config = dict(
    model='image VAE',
    dataset='photos with spoken descriptions (Open Images, Localized Narratives)',
    train_examples=203450,
    image_size=64,
    crop_scale_min=1,
    horizontal_flip=True,
    translate=0.06,
    bottleneck='kl',
    downsampling_factor=8,
    encoder_arch='convnext',
    encoder_isotropic=False,
    encoder_norm='rmsnorm',
    encoder_activation='quick_gelu',
    encoder_mlp_ratio=2,
    encoder_inner_norm=False,
    encoder_moe='expert_choice',
    encoder_num_experts=16,
    encoder_moe_every=2,
    encoder_expert_mlp_ratio=0.25,
    encoder_experts_per_token=2,
    encoder_shared_expert=False,
    encoder_patch_size=[4, 4],
    encoder_conv_stem=False,
    encoder_depths=[8, 8],
    encoder_widths=[80, 160],
    encoder_kernel_size=3,
    loss='mse',
    latent_channels=8,
    decoder_norm='groupnorm',
    decoder_activation='elu',
    decoder_weight_standardization=False,
    decoder_widths=[48, 48, 96, 192],
    decoder_blocks_per_level=3,
    decoder_block='basic',
    decoder_attention=False,
    decoder_upsampling='nearest_conv',
    kl_weight=0.001,
    residual_init='zero_last',
    optimizer='muon',
    muon_scale='original',
    learning_rate=0.023,
    momentum=0.98,
    nesterov=True,
    orthogonalizer='newton_schulz_5',
    adamw_lr_other_params=0.0022,
    max_grad_norm=0.5,
    max_steps=8500,
    batch_size=256,
    epochs=10.7,
    lr_schedule='wsd',
    decay_fraction=0.3,
    final_lr_fraction=0.1,
    warmup_steps=850,
    weight_decay=0.01,
    adamw_weight_decay_other_params=0.01,
)
Rows from block 15 of the encoder of a small image VAE, named by matrix and row number. Rows with one number within an expert belong to one neuron, the router's apart. Each number is 500 + 25 x the weight over its row's rms, rounded and kept within 0 to 999. All counts start at 0. Numbers have three digits each.
Before each expert's rows are labels from the 100 images, of 14848, where the router gives the expert most weight on average: "patch colour" is the nearest of a few named colours to the mean colour under the peak. Only what is clearly more common there than usual is listed. The data: photos with spoken descriptions (Open Images, Localized Narratives).
# router: router (encoder.blocks.15.mlp.router.weight, 16x160, trained with AdamW), inputs 0-159
# up: expert up (encoder.blocks.15.mlp.up, 16x32x160), inputs 0-159
# down: expert down (encoder.blocks.15.mlp.down, 16x160x32, transposed), outputs 0-159

# expert 12
patch colour: white; pink
router.12:498473519533517494531482488527495494557474489500490529523495534477525479474467466515472468517505503486472494489454506425488512516493530519537500504513505479519535535488492536494481488491443482486461500512524520511513506480462472508494519539515518465504499497479516492502481537501489507446437505510509503521523483483518534533506492462464507541543499501480474540486523511532517508512479477530493534496501497470470438515488540462523483484500466524503547498458555512518515504525544520
up.7:496523497496504486486503485476492515521517483508518478518558499475509496492489491501519496507501482528517520525523507536471486512505490485470468518462449520499497502498496503496514476491507510515588523489532513507549510513504530504509493553551490509534480511501514509502500510470594525502498504543500492481540485495505498494479528521514375495495481508475490476485527541446510522496472509518485515498449545490494528513513490541506534460484503468492511465500478501511515499499522497
down.7:512525526495499506475463507523499463505486488523492466487524518550502509575497517528504504526520511528499508502520529526450485511512515482496519481481526497511553514475493493522509504462500519527503491516475469492442513514508529468524537485529491508501530506538473488516542518525502508482528504495483483448447513506513475520491469449494514478518471505523413482552496515457455475519475481508521525490466500499551490484547520507538473465493516473479467491472504484521475490492500468
up.8:489528465509498486410486485518490507503505512503496404498512502551500503490476500519541481489492513487474579526505490512492484506508504472500527522465490517503486534494503538511526468489488521477507505519478508502487505472488517510540510568509499506474488507499454485476501490505495515496528497477518504483520502517515513542472464497468391520489480519472472510546456512472495485494484520514498501502471466509527480517470519545514541504504501513484477541506495495485490470495501485
down.8:442487472512482486513511512498513475503464507535464545491494473514528490513485463503519474532475492451510474479503483559499506490500561495506464480508487530488510468511468522483481509448526533482522500443506524488487472482460477460499543481542503504526484494508539528506515494501593501485510482518500525520488521487516533517514522496535466484479455471513481501508525495506512494491503460522529492505456484508468470491466489542525522504530487473500491530523517474474452514483534512
up.9:484500495516506489514493486539483530453486484524490500540510503506516491502491490520532491492502505520498547455524494570495501486497470501527487548507453482492494506498515502474535445489502499485526488509519478543483562504521482508478481510520476519493530493544507488489488487487579489494467478493511502493512524499482505498459470459499382502480499523508483482500455488529549505541506519492500484491511515494523465503478505536548542478539520510494490526511503494473522457510486497
down.9:516482440473487497506499531498523476493537495526493548489478530488497525424544501536461471498500509485535512545516536497486523519531459519515495479563479510508499498525493511499474524562488514455498447505479523490517480507507515515486492441492467486494521519542503508494495506505473510466525512455502500530517508494492467521546525492504474533508512523465512499488464521569457476493493502465475493474497491512475486474490525483500550450488485502540519483490499499542489496493512518
up.10:483535458486497532481512448518503518507510488502520450482554508508482487502466479509544514503502507492506615464553491543501492529509470495527499518522508511530495494489490511514521488510507517488533509491473479494495500531483441500502490536496482503518498528515488517493495461498555496522501479506505506459477536470494499499492500483489388475508483492548524504513533475515473534467499486505515466513505509493506461498489481556491475535514485500529513504513510503492472500513522496
down.10:457490489470526479493480473502471476548542529491497552481535515507465539475530536484483504511529495520492486488524472499484527479518522514527472481525503484493513517501554524488529469540460514464498511554486538498481542487483500519510472499449528482510493504525508475515489475490436474474501495537466532469531476505479477523529497461514458506485521501495540522455539522525509526532485537492519492522511491468491557518480514496510523512449528493522507495519469478514522478538500497
up.11:508513498479499513464514523494526512467511516511500488474494495503473489486516537521511509502493486527460573462571514531496509520469501487466496477538511485470509494507532517499488530521493466499550478541507507490494497483497508499511488555509470487527459482515476490516512494498546498532522528490528522512473532475519498503497470506528416474493522519516475489523547510501535482504473520494483482510504467513544436498532526549529576471516493507497492517489533477474545496521493486
down.11:524507470470497519500485494518501501538518511520494478489493524534482492594491498490454520515534534471479534528479508523500521492489526530483495526508497498481547499479466478500471496512498508488497470486513514496495527506491510519498518513468520498481493487523543471510505565483501494453512468546519526477545469479477516519512442491499442486542487479529529505484526488467491482544444537514497474506498455475490537501492486475540514492512508492484485468539481466485523556453502491
up.12:484495451476511502480515476518514509480501512499501449499537507548505494515531525510532526455478494492514561507451505531516509489495496478491499466489504503535513486503521440485498503490513524483534471515488490480507511515530479484496480525501495506501461498482510497475478481528562496485524502484508499495496517504501499467504512485512403442511521493500455518495492554516498494507497536506462474482478494474544512515508521597504494487523454493535489492476521503496462431502494502
down.12:537508486524472514517565511476497507523511493476515489543503500487545523476505501502475473516474472500534518503529498474558511507536523521506488520464506539529497503502461513511475498509520492512487544471532519517492497502544501533471481517531483524488520513476524539490528510530489504546467523481508480490512540505504485478475519537483465507555483501531485505528524470554493513472518497514460494507484484469472506511492502409569498515526495511516491501498533513464498465450495541
up.13:480530461461505472479524522526503515516525511528532455488505486487471507492487514486521483516501476488522531457513522557509463521487489490466513493548493518487481516492491485497495475523493479493586484514495449474511495530510506484482517515496484520501469525490521516506489521476508510515481497503445494470535529515500492493507523459428398489513537507529521500486508519493534475492508492506508547507495485499480512510497492587509499484501532481523509489488490502507490436483534515
down.13:498497498518509494506512472472509502549505522500511528486509525490538530509515498529519496529470523520496518531458495531520486461494534482492518514545477529501486508525510497514512531483522506486472473492530495549469490545509493487562513479526570495501478513489545504526488505552506500514497545532521523462433510509522468486507497484517538501527505503479488485520541554475485456479509534491474472472478488475502494523504546540505522479479479483485503524515475469467500501419530508
up.14:481504490501492499509556473468511515490510501493506484534509502461509521511535486518498526499476475467502547434526493543492498520492497485546487565493465494491500496467481506501496486479502547497541519535493479487498490507490514496458499532491486486510454498512538488514475519529576488491544513453517484484471518523502484494498498513504434481488531521498461509476503527495515470494527569481498466512508536490506462498476500601515502511522493469507497487508505496471480473496525486
down.14:525496522497519468527481468486509534520525482513494489452508491478468489523472510481504527469521485479509498435449471494512472479509478507508503527477480525528499524505562501481500482494509436502522540483471512498484519495505511462464480499453553506478509500531557493484506513515460513492530483503478490514542529467468472533484485496521493510470471502516535489490481511514495514494519510502526465449520457548494569529479513541464521545529530510508494454511474509496522527511510501
up.15:474543456512490524474512478561507514492471492495503442526506465528484511548492468479538466495483476556487544493504512530538482512481482501483522488478487482499497481509506480493542498512535491526506466501509437459508475473562483512523482536495456543452540527506473504527525512504539469483495521481451502494491492501489523510491493494500436482448546494514464492477517511502497487489486543504528523527497483496504504490493495511503519542496530504459511533514514478489501489501543521
down.15:546467490489500528530472501478480529506544478488470436479462508482529512509499519507483520520488508499522467510507487514473493507482504519535494508437526510482503488523492517502519508487486488511504509505474518491502498533507518488459491502507499561522488488526522489517486493493598494554531518505474477469475494506488509475483487514489523474572498505554504493466524525489481500501480506482468507543491550450494523522556539498511486542458484523523523479491533499522517500523551482

# expert 1
patch colour: white
router.1:495479495463480510514524469487513474482471486502506510523484518460495525513482477485472606498518512496460468541501473553497515489544523522506502469531515467526549509464493497518483526500564493513484472472508464471514489518475461474504469494497481495514589500476502454468523514520503511489542499503473496524513447495497504495522521528504508508498473492477519463511509494500516509496489486496485435475524514510500547483495474519458530517509526545501501524489495505519505528503484509
up.3:423489476516501497480487534510493512472478494518503444498521495483529493477504516526538499504503497519514566467479501476489512493486494482527484517470470496511499470493529511486537486501496482504511485520462587484478515502495484495483519529499496499489483505529523481502506483513569492515492497526494520505512544518500493489509498490472382463503515506532489521470502532500490447504494499503503518500473480509497489504481488570536462488514480489483508445510505488460553487492491473
down.3:492464512472482504521531516501507516475485487511502498538482464513585495462474528521518500489496506475523481493437492491491447505496476524487518534533511453531538500526507477500489458505525473514461470484483513497514497492489527456524510505493504515516485527513504481505507485540519495510526476414524496499534538521494485492518506556485477465496514467485526488495478523489495462524483513506479513489503510486515469494581524509442532491519520521532473457509536500463506497468481496
up.4:436497481526490477482528490521469523487521515492503429500507505491507502526505493525538509496481486541528552456494493500487472510501462488530511527494469498513471488493520512523519453505506543502506521537484519506461511480503490507493516528538530508482506492470522498526423498527551486506505473496539493518503542502492476502505484462456388499484514499477484478493493534478447492493502534493506511504471519522507436507510487512518447505511513488505495481515504510472521518508506482
down.4:489513548515516476499446486516506512519519534504514529523562537502435496506521488472495512504509498483510517495513470481464529526501494519518459495536510468462447515559486482522469505527498481501551474498489508488511494516492508506576500470488464526507463506520470469487488441549503514465496515532473499496504493484491476502487523493499473476487525522491489502486503502444513475521484500484524520453507509513486497516425447512487495479503478523516500532493510526495512514432491508
up.5:457519495518497475488517459514494488467487530502493443456502479507495485538521498537536513485509477508530560483501517480508514502503461497501531500500447510491500495502527505452505493507523517504500482521506562511493500527525467521495503516493487521496473512484511512514488489503537481531498499488545518497486537496487494494502506510509375489490537510504481504495503495500559471540518529481482500504470516486498474497493519573599499507486470487493496482492521505471519489493507471
down.5:513532524472497499466478488514487544518512475527523544527525513523434520492531492517479520527512511464516524507570470488483501555483508502565459517482518482482476496535478472488465529504528494488543489487514495459516491509520476501536504468524483522511464514530502489491518485503499505538494486483491501546495519522539506513460532487544485512526494507518488529510538456463537516495504514517504502465466514517466509487466488462522422521497518498485513553500533518504487498465492487
up.6:469512534499501493517519489517491494506475496486480407472498490503498494503510505496553480506491488513537575485503496522485537504493499468534503487527516500503516505502490508473506474514495477489512503490505532490483488481511510502498491534490484496484492502519482490505469513481563484492458503467551492500496486513489508504509453505466355525510500481523476499468517540488529516504499556496519473524497506502531464497508509518491495474512480514515492425491505499506542474510501475
down.6:501502510520481514507456503474515532465492517491509503492487475500516468545516500488544499472493491486523499456472471501501519492477491512515501523582514458511531527525526511491479491506477472541467475457443547514509478515504521490523520477484508502485488546493537488494458503505464522503507503466522486525463493470494537456497497525463471458495505527489523472478497543488489460519485496491486525477507529506516480523537514483434521497555474478474496470468521518503525551546489465
up.7:470508482515490515498489457528474491503508524506493452507481501458517496504510471507576491497495504545513564488467505462481500481494472484515489479527472519481530487505531521485524481490516551457537513488473563505469517500529468527491495569497510504482488512492488484512499508491558487500484532508504501471498525498498504509493482473493386493457512499502490477494510525524500506521492527492495528485470527488484466489510504556557484482505504507473505463518530493484525462502491501
down.7:514457537511502483519529465507481530526500518463500490509466494504510505507536505467510524471521509506509468494473508478502514517526468506503495527517504462476512491540525506491515523535515480512515456510495504454490499504501466498561501482507528505511505479483492444486497468542491501490514504454495457536500470510492501519475495490507485515488516526502521529497485495479528510486494535526593510437495503539469479475491444485486459539464503516508490496453516546503466545453435493
up.8:430496522510494506500507466532505514475500495530503404467516501501525505473488498481535506503514516548538617456495494516511473486508483465521508486481493507479502497477521495481514483514480475489486488495495532528481516471520507504499492533532484519482466502505528494500455493502537495508493502486523488514480515508497485506511483473504398504526530503551475503485483499481515491507488544481481496510486517473503472495474493515486481477528513511511508457502526529494547475468509470
down.8:486526471464519492451514470511481501509510488530488501494519484510421503468504514525503522509491491462493511550559522458518473537468476495501481471461521496481539527489468536487460499467547518495498507520530455503511519468499506504465455461491507511460462509531489515500515510462517470521498478465494515521514519509503489518522490483526484525543477529553506508461521455490537532513531482455440523520506481515506542482486529496517468519493534473504510498510481511515493485503524479
up.9:516501506536501458515522471509508533488511492498488453461496497517510484470462524538527488511492503529439550467539505483483481504503476481543503484511453506520502511512539527486542469492480472483530507499503538498486518513510473512486501501506527504486506511484490505518469515509516491494442490510514509479489557492490491495513505490468366495466531500504461512480472530507501512512526563492511517493506494492471533486490532546549488491498484496483478499510497496493475455524533486
down.9:514502493529498520499599465506540499544476460523497469465516520525480498472492491493517502464509473538489479503537513518549465506519473519504481445490506497490490483489528509485512493496477491527491490462502520501491516485508510516463487570520482481499509511516484501516512507461576509495471480482512473515493525509491495505483519504486543540535495486523526506501509479499488496472506531500455507483500471515486511487429450588470485536524473498478496498531483511512499521488480482
up.10:435466477516500460496515487523499512498502515490489444536497502492537515523485488487501523497507501505499537453480486551516475509487441483491508515449484506484503505497490519467496479484483521489494501491494516505483502493507568500488513494499509500501490503490498518516455509504561502508489516518529522524477524487494495505484473484513364482486524503484485494513523535508525538530508537482495490498482506483530498499491496582550442486482496477505506449491484506493467502495515492
down.10:521521540481513471495452518499478515520500505499479526495518507495438493510543498495498517533493529448498497505550488495503526520502497500571494509492512506473495505469479494507425540502499507469504485506514498470504486492503498510517491506527487527507502488523513497506495498496495497518499515531473486504516464505544504513464548480579489491522480512525505512524531423479529538499496481485499502532454527494481502508513492473517429499452522509482498599492528513511484509508524526
up.11:444534471500496469517522480481490518498516539490509471481507501482535502535504487513537493496503501521515583468519496517479495475502517482539499486480483501494473494504502511495516479477495514488515501499482514494472499488521516485489510539502501523497496499508504504506399504528568544517486505446516516513460535518502504496498455517485375507517516493486497549499516543495474526526496504499512527503490506496510493509499482565514458488503486487502510462512514495501490480459518505
down.11:500472457529505502495536471475525492523536520501511496485509519495437520480526501470482508476490491557519535509533503484500540485529494499468466476458458495466465506515513523494537490510495544516522470505487491545493499506497530513464470502460496487486507472514466499499507490496487493461485526517509512504496538484477489516506463481451483526478524515511496517479516529524493483506516487515532468489532452514474526511382483507537473511475478526507530485507462511496513519435507502

# expert 4
patch colour: grey
router.4:445505513510520509462489532529482493469535522457495503512467470495499445489550477508501448478481506518555490492483510551468503480507473485491489462514486507476460489522497531488491476508470465498464490516540522531474507481519586500526490565503534511453466487501528510512465511511514496488453491481494505511508468486512497507507505474486483479482503529525499463491466482469437499508508497500532486514509502520535518466539521505433492503495490506505509522462521510514529530496484494
up.7:516485500497511512541454496526509451530482519487527509511468503503534533511459499510508518499502478534527519512507484485513458479510491520500469488496431498480464472500513537500494480488483456497493473488490473478507486500519505461471482512543484490524520461512511495469501506475551493532481469504505490527504514455505496475532564456511440558502470502509515478517490457493508493498500521494494523507532478504514522506492538535497564443489488555476516539484502510522563510473472517
down.7:495514534535502500547500480457515527541514530503482507478481487499493495485480484525481515488515549470521512499521506517531482498493517535544481531479443495500522473501490521496502498478545467481505475495530562498499493506514485516506511480548513554485507533528490493483518520509379465543512488513494515550508524519493528470502464514543445484550508507523513502505530491511501513469492525500511474507514517506478513475482512473499545463504484519479514451497511515508504508526522528
up.8:474551504497501519448538485484497508502536491520487518495475503465521524503496498487452522458487497507492457509500495518474489478498526494523528521575474516483464511506537521515500456482502476506532538527446482516468485501502498502534495510500512489445480526471491502514540512543520490542522506489423497476523484492493516484494509525511450467488480517459524483475513481491519484510501524491488492482507571503471541491508506538502506542520533441557499493500506500488496487549493502
down.8:484550511515505511458529510536518486506509499509486484496492507489468499479485518508571513535480513528501469498494512450481474529499511474516489485581502490487530493503441501504503523480493481520549513482545510539553503463489507485536509523504496478580500463488472536518466508448442512522498487523538504477499492507495508498519496498481497536490507481529508497521497537476510468511492496488503500498480541514510520501512479497487515519518480434442498496496459518498476504436502486
up.9:505479458487474509506510510521508525457479551453499502447491484493429498541485513519531461499527493517498548457504510495491463505505440538480513483495513498497444434518522522473466510472491527509499498497489473514504490479507509521532524514496510504492488456471460517494511515503527526490521522500525518490504532496495524527509482485527448527501487539487467499447503506484457459528504523481518532491509493475490489473522533521522523503469470463428485490509484505491531485537494475
down.9:500490473508491497502492465433513476474506509487510467512533487505480468483512433529503476489523545491486481498517464486495502497474484525545471511513537479503542546527468478534518536499505469544524454453520518532444514479511511525503495473494493529467491572489530469502483553468460497508474463494511477499523509502475541477495486505503520459471489455496534476518517470488516507507501505494539485527527517504482483504515502521483435519516476518502517513530498500495514502530539496
up.10:479494521521508462486471500493507508472527504513485495532518526490491511514510523519519501473504512446511541467555495508520528525507462471485444518476470535498539456505542543484481476491449528466515518499516523447488523484480526483478515537506481505517505498504525487486479468539516531517475540521473500533538479502487493480456432436505447489511499491493530509481510463516521449507496546499482535528510504502494471501504530496503492523500503517473524485521461513449506486511519474
down.10:488494555473504511495492476491509546527457499509473556490511493476501480512512491527475512521524493503501513503406570536490506470516462507463532483483484472526460520506453517489492533496534534465499495511511450507471471500508500483513526485499495521483519501488466558494568504457455524476519521495504499500476512505483498484502517549462478517525485477484564473533523547486514544521489509509498506514480476530529490477490479528510477489522503496486501531503503486497498508508474512
up.11:443494531473497517454519499496500465464519514488502501523470507467516502522532479486510528497501521557522540504481495564512507491516498517530471432532469489513507462510511540501493512527527502516514472476541522494468525497495537483507467569519500515478493493487503495503512490505538475508490506484485489528523498490529486491513526503531401468463504520518481460498491473476471505489491546503514447496496523510506523461527449525484511495500504539501486546479493517516502505493470471
down.11:440531503507491499458500508556500517504489492498514505472476485510482495492501521477481481502490489495528418501539496484538506488504427496502520555520522480535461530483473489516510481497491466491481509532516494485554487509494459513477510486515508475498482487445558480503490521535520494497515493507528503512506462511479488505488535486480525531459500512426481531485467528474571497503523507508517515503528538507459503481478500469464509481505505512504508485515516512487480571515487492
up.12:523492483522507533479448542492501505537547518536521502530477498482477517472498499466500516476525523520438503470470489403510491509510516500479534465516544495482530524481480482494508507499498465487519478449530534519520487499496412523523504538519520519542552501523496476488519495524533501538502506519472509470524428470492510511510471450499521526492502497505512490513483481509515494503506506505504474486491521508480540497489525531492514526469446516512504508458494508504502513498504503
down.12:496513483495484502482468426486521469496468514524513536484524528498523466531498495490455496532488497495478527524487494513508480487495496485473427483452520534482460451481515451514496481521513494502493522494511489474476492493513503488479507481533467496473512473533499516490444517471476508552510498514529500456458541517527478536488521580473539506495504481468508488489496485496508512501502493535484484517517504518494446524454525448492505495462518491493481478494494449491525494467539502
up.13:509506500495496519474441481535443540475491492479484494518522470491558478487458504483559511460509461470492496441504507534470564524510511479466476482521488506544509502500508511478522516473516522448494529483498535527494522490496496469478500477509498529493505509489449489493462470487542491503489507516515534525511521521490524484474486512530449560499488517498465549514485485516494544493504475518515484475517484466493472499494482477517540481433524474490493477490520492535523514493499490
down.13:530507494514513488473538471471488468486528466490493510476529528526435484437450486496471478490531526499512487504481497464504505510515469493484515518496495524553491514505501491513478512527502505483502461498506510480477518538497480518476495512496500457495502519521489508454510521514486532520525479451517516532511533479527483446485541467473502510510544434518484478522502511526525541459501579495521532510524498488538497504502503488466499498475447462508532486504520518539544498542494519
up.14:504495486510496552502442531493502542539505508472490511501512515494498483510524474507528439504507511504536522475515508477493478539472470510476543482440469482481476486499512472486516490479516516490527543458458509532533489487509557534516479500475497499446533518492514510528479487490536511480497497503513506471453546488494486538507511485524453499475490512541469462491505490509486537487500467505509500486515450483544499507505494576481540492484482490443486497549495470480487504479490520
down.14:458530505526500493493502494487515474550474512490506476504530471507488520511532528501545467478507480465526436506486506463492463464494465497471487487498502528469505517522490491528473501469445506498455517549538473475468482511492469456516522488508522484521483478520517529524516517536510480512465518513491486475528532495516510518532475466476580529494510493464448514498474507511508511530507528488495499509498481487455512507482464511447467473535501508513459486550517469519484490525500458
up.15:491481498529486469530530479527476506516508477506525499506472520494493473488496506478487485525516515561495501460499498518520455516468519483397476451506498523516531497496478514523499507515485505493514522518505508470524535465522518487453543516484506505520483463489529508508520477490539487517526515524481510491476493535502491510483481505488481492445502443501495482522508490563494452523521507510460514492513482514525499491471513563498513505525425567496516539474474496486506478507468508
down.15:516534518415502507502515526492491493514514501515512510502501514510528487512452471485497473509484465433475538548510514468487458504467527479472496494526529508518482483515509466488493532506479470512507550511483510484531461558454534527482499516535490497510511512479522494518497479512469496511469513510502491490506539479477498546496519486516536525455508519471515502495488488572522479511531504492493474541514477540481527502476471492485512501535548568500501455526483485528485488525474503

# expert 0
patch colour: black
router.0:485510525498488513482472452472490499425534523484494483493487457494475560481506504472501572536492507540539524473505503547529494470496480495520510460519501440492497440487511533495524497517525540522505462514488508541467495499517457508515521506507469515472442523513458533500499492494510501482468490502476486495498497505479491492491455504512469470482532495513473456512486499529531508510456533467517503496487510484534501503541481530523476532524500489479491486491547505494487453476522501
up.7:453469463499483509524490494526509513493507496502498455461467501488513477483525510514543482498497500539530569448519515526504498511473527472497487491513471498489493513526495505444490502539510515465467504515517521514489501525517500479508496563500479497501535519441474498503496489473533498506474489504486486506499547494493506497501525480490365511466493490548480501482494523502500505526496556487506529506495507502490510515530525538473508472476502474491472469498494505500545518556488498
down.7:491506537534506498504506513461499495525508501496488520484490514488472482516525471502484500500456497487504479513492484520529520499514489520569465483515500515489490476482497497487456546516476461495498511484524484474520476501505493510486500466521526518495535480500490493498494511481469510521497515530487489511496450477545512505447512487547474535514493514505500508524516453530501547496490503492545492500483548494455523483480470479478402519520488499473508615467543501497477527540488506
up.8:477468468481494511496500541513504508478504508522504523501496513484518492490486507487502508501528504469500576451483520527496521500502501448481507547497503482488513481499511511505500493492491447518504473500513543515484504495492543493490500533499510483505499512476506479530507484525527508538472484513508505481455514523501461497500499506487335530486507478485502531493481452465484490508475511493480528498559521503505506524487489514508475525499509478527519500504488499501568541474515492
down.8:497481493501463493494499512513504486482473521476497504495525531461506527488534503511487501482496514513523498480531470522463495522496519491426493503483477497487488536501514505487501455517479544494494470520482512531507497464521525488474475508456484487480462517528518505503484477524507524491462540512516526505486482500487473482528513513519534510519528535486489495468508524480469454478512512461433520493488476483521475530450535553497590447507502530524524499518477521501539517426529520
up.9:467492474506519474494474494500529525510472542513512499479518518538540479516536476544517521523491461497558538479481504502450518506494491470476496513515421473471504495528528492420488469470521505503470471477500487558469495495547501507510489585470514512503512495481500519522481457503519497496510501482525494478489488501508486504501540495521419468490518510513479501498496513507512466534508525477522523515492490495516490428500523539506476491507486489479505500500522492482517500501524476
down.9:443508520460477517468508476490509471492478506493498514492564494479476482515483440488497503480489458474496506540471505524482495492488486480528515472531519478535476532492530495548494467512453485506500494477480541479509480463545502504494551466515513458447512497479518484512543528543555504481503481506502519538494500497525482490482478494517442508469463497474444485520480516472488482511482505472487504506468538496509483498540491529501482486500496529521437470523526474465500494483519529
up.10:501465503511495460470471467509502542487473530504512493508492517452490486469489500500529517469509494498467561484516494521456474483519528422489490544470484490507517496481488534469533477512477462495469522525495486512459518537534501521508489525468525480476480500505512471509461468500542493478476492466511516480474482474510497517494498495503366473481519496519499467496509493491521489503486549526525507485481484509494479479488539533503537519512506501480515513466508502495528526497517509
down.10:465526501464501504484454522505442473450492509494479535520486478520544481511478509512504496569475494455499498514480487489474475488483523476526508521482538480502527458485478499498467499500494468459501519545528487497539513523464488495515517505512529510535539477504506482518502511504490477525549464473485520445539497514498507522542472519537480471487486474527477529503497475497518540472478476514515513537472565497525502489588519480517498490479513513500472537486508489532505493513479515
up.11:433488483501491506515507502509519519538482528501503499475483494441515487525529466491493488505501506489510525464501507486466468483495454475509511487466436517478504483507525537464526493494484491499521500504527511496475527521490495547509510545487492498504494506479532500529476485494537532519513510463525510477546515507500488525503458521487382504474496489524455510532497487501468479499522567495466516507529500501539485504486516523485485485498485562476521490518523496508527497566517489
down.11:485527465541529514502502496486529478500504501510483497478506457504509458512496477493509504499486475524502512520497476481516505508488515458509507492494476503505526464486514487508485507477477492513495530487522459538578520502488496482486527497528514468475553505481484488522524563434510481505516479495508484503457474441533505473497461502493459500501461479490474472502487496528488492530498471514535501556517527532516515489530526470531433482515455480461485498471489489505474499594497513
up.12:496532506506509484522532460529479522472501532477513454468499475536517525551498471495550490500480505514543510495509514513528501481485476482553509517486458467514516474516502520467504490510496496506498501481501504476504498483513501490501498588516500499506472492522479507488451475511529509501490497512538494477491505483487539519497478507480393493489515476544487506473501504471469471539536549493506500518458462485469476500485537445480532483481531508507525461482518501474552501502520482
down.12:503520548477497469496439505469502526519506505511501539522512511493512466495482458513500518474516507453508494515504478493487503530466513501577510495536519479508484481539500474511438542518494444494487500483468493472514479521499498468566524480530498505504493531502527467511491469511453509513519484495484485504479482506520496500467497490556417487506504517491512496538514482462523483499490523509547508460467533514491484473501486466463451514507510481485494526487541500487513552475482523
up.13:454478451507480486522516489526498533509466496487479468478478509545502484504496489513486521489497510492497544460497514511488519525486520481521480526493479481495521473493510500508499471506479483531479481490516510500507509486500489532515475571495534483483532520490492495501478479504631462526500478508534510496525519494504511511510500477530375514472527486509465492507470494492486487497527512506528501499475482488522493472473506547516479508520516507493495487506544482485557513508505500
down.13:457482523457494496500553469502502495519480465511502541506502481503521496502515480534477531492483516467506491508485486504507485515510482470546514497519524467530529480519504484501469550488518454462473489463519467476524475503482486470504515457544539468501506480493529492518486503512435516550525489448489470532500504511517483500497519533527421535521475502491497516513477468477518513495486527503459522472480529510520498460528508449442489525510530510502467522489542507495500529469482470
up.14:458523508521491492530515513527502511487476557512507453448506508498513487494487524517538487511508483478517560493512487530518528510521481474497486494498448540495508525505489530505475479501514476532511533498471503488477531509505509549488490568464497499515492501492473493522454484528531497492511490475543501480506512474511499507503514482512373525477520531521484497474476511514489465532502574475521499467507517505523456483513496486489498482501491548500500484532488517466526526486512492
down.14:526505544508501466504498494476497535524492521493502553502531526483500512492545485484530509455492512489518483501481508528511532510490488492478486499505513509487469502547494475494472560508502483494501455466467522522483454499526524460544506505525517517495459542484504501475502461542467541478467549496506471501510474505491480473503545517510480552500527483484507481533497507483478461479497525475507507468473513513470468480473453523474508499531485485489507531504513559497468554428464526
up.15:498495498488496491528529509489498506514492505473495523472512507512486511532507505518543517470486504460510554476468510534479475484500438480475539494513497513512527495511543532492478496483522489490475526509475553515486501528523522482521488512506544506449501517541502495515466473472556499501494483488504498491495473483503513516518501541503372501484522481496491453481468513497522475503528565506496505507507490510485478496525505562476513511510487485495517501513486476485590491512499514
down.15:490467481507507504491544482507498496538503470484503457481486509525494484509481485496490496516542485543501521491506503474517464518513472495475511485496488472489508482524523502514534483517512502572469509499515504492499487490488499503515514506499479492543524509509504469527510471490476502460490484460484473503502508525525488514484472508452442498487484485492526494507425520528504448459487539534551474470489477551469486464452474428465455546499510516503475463504507495469519511513430471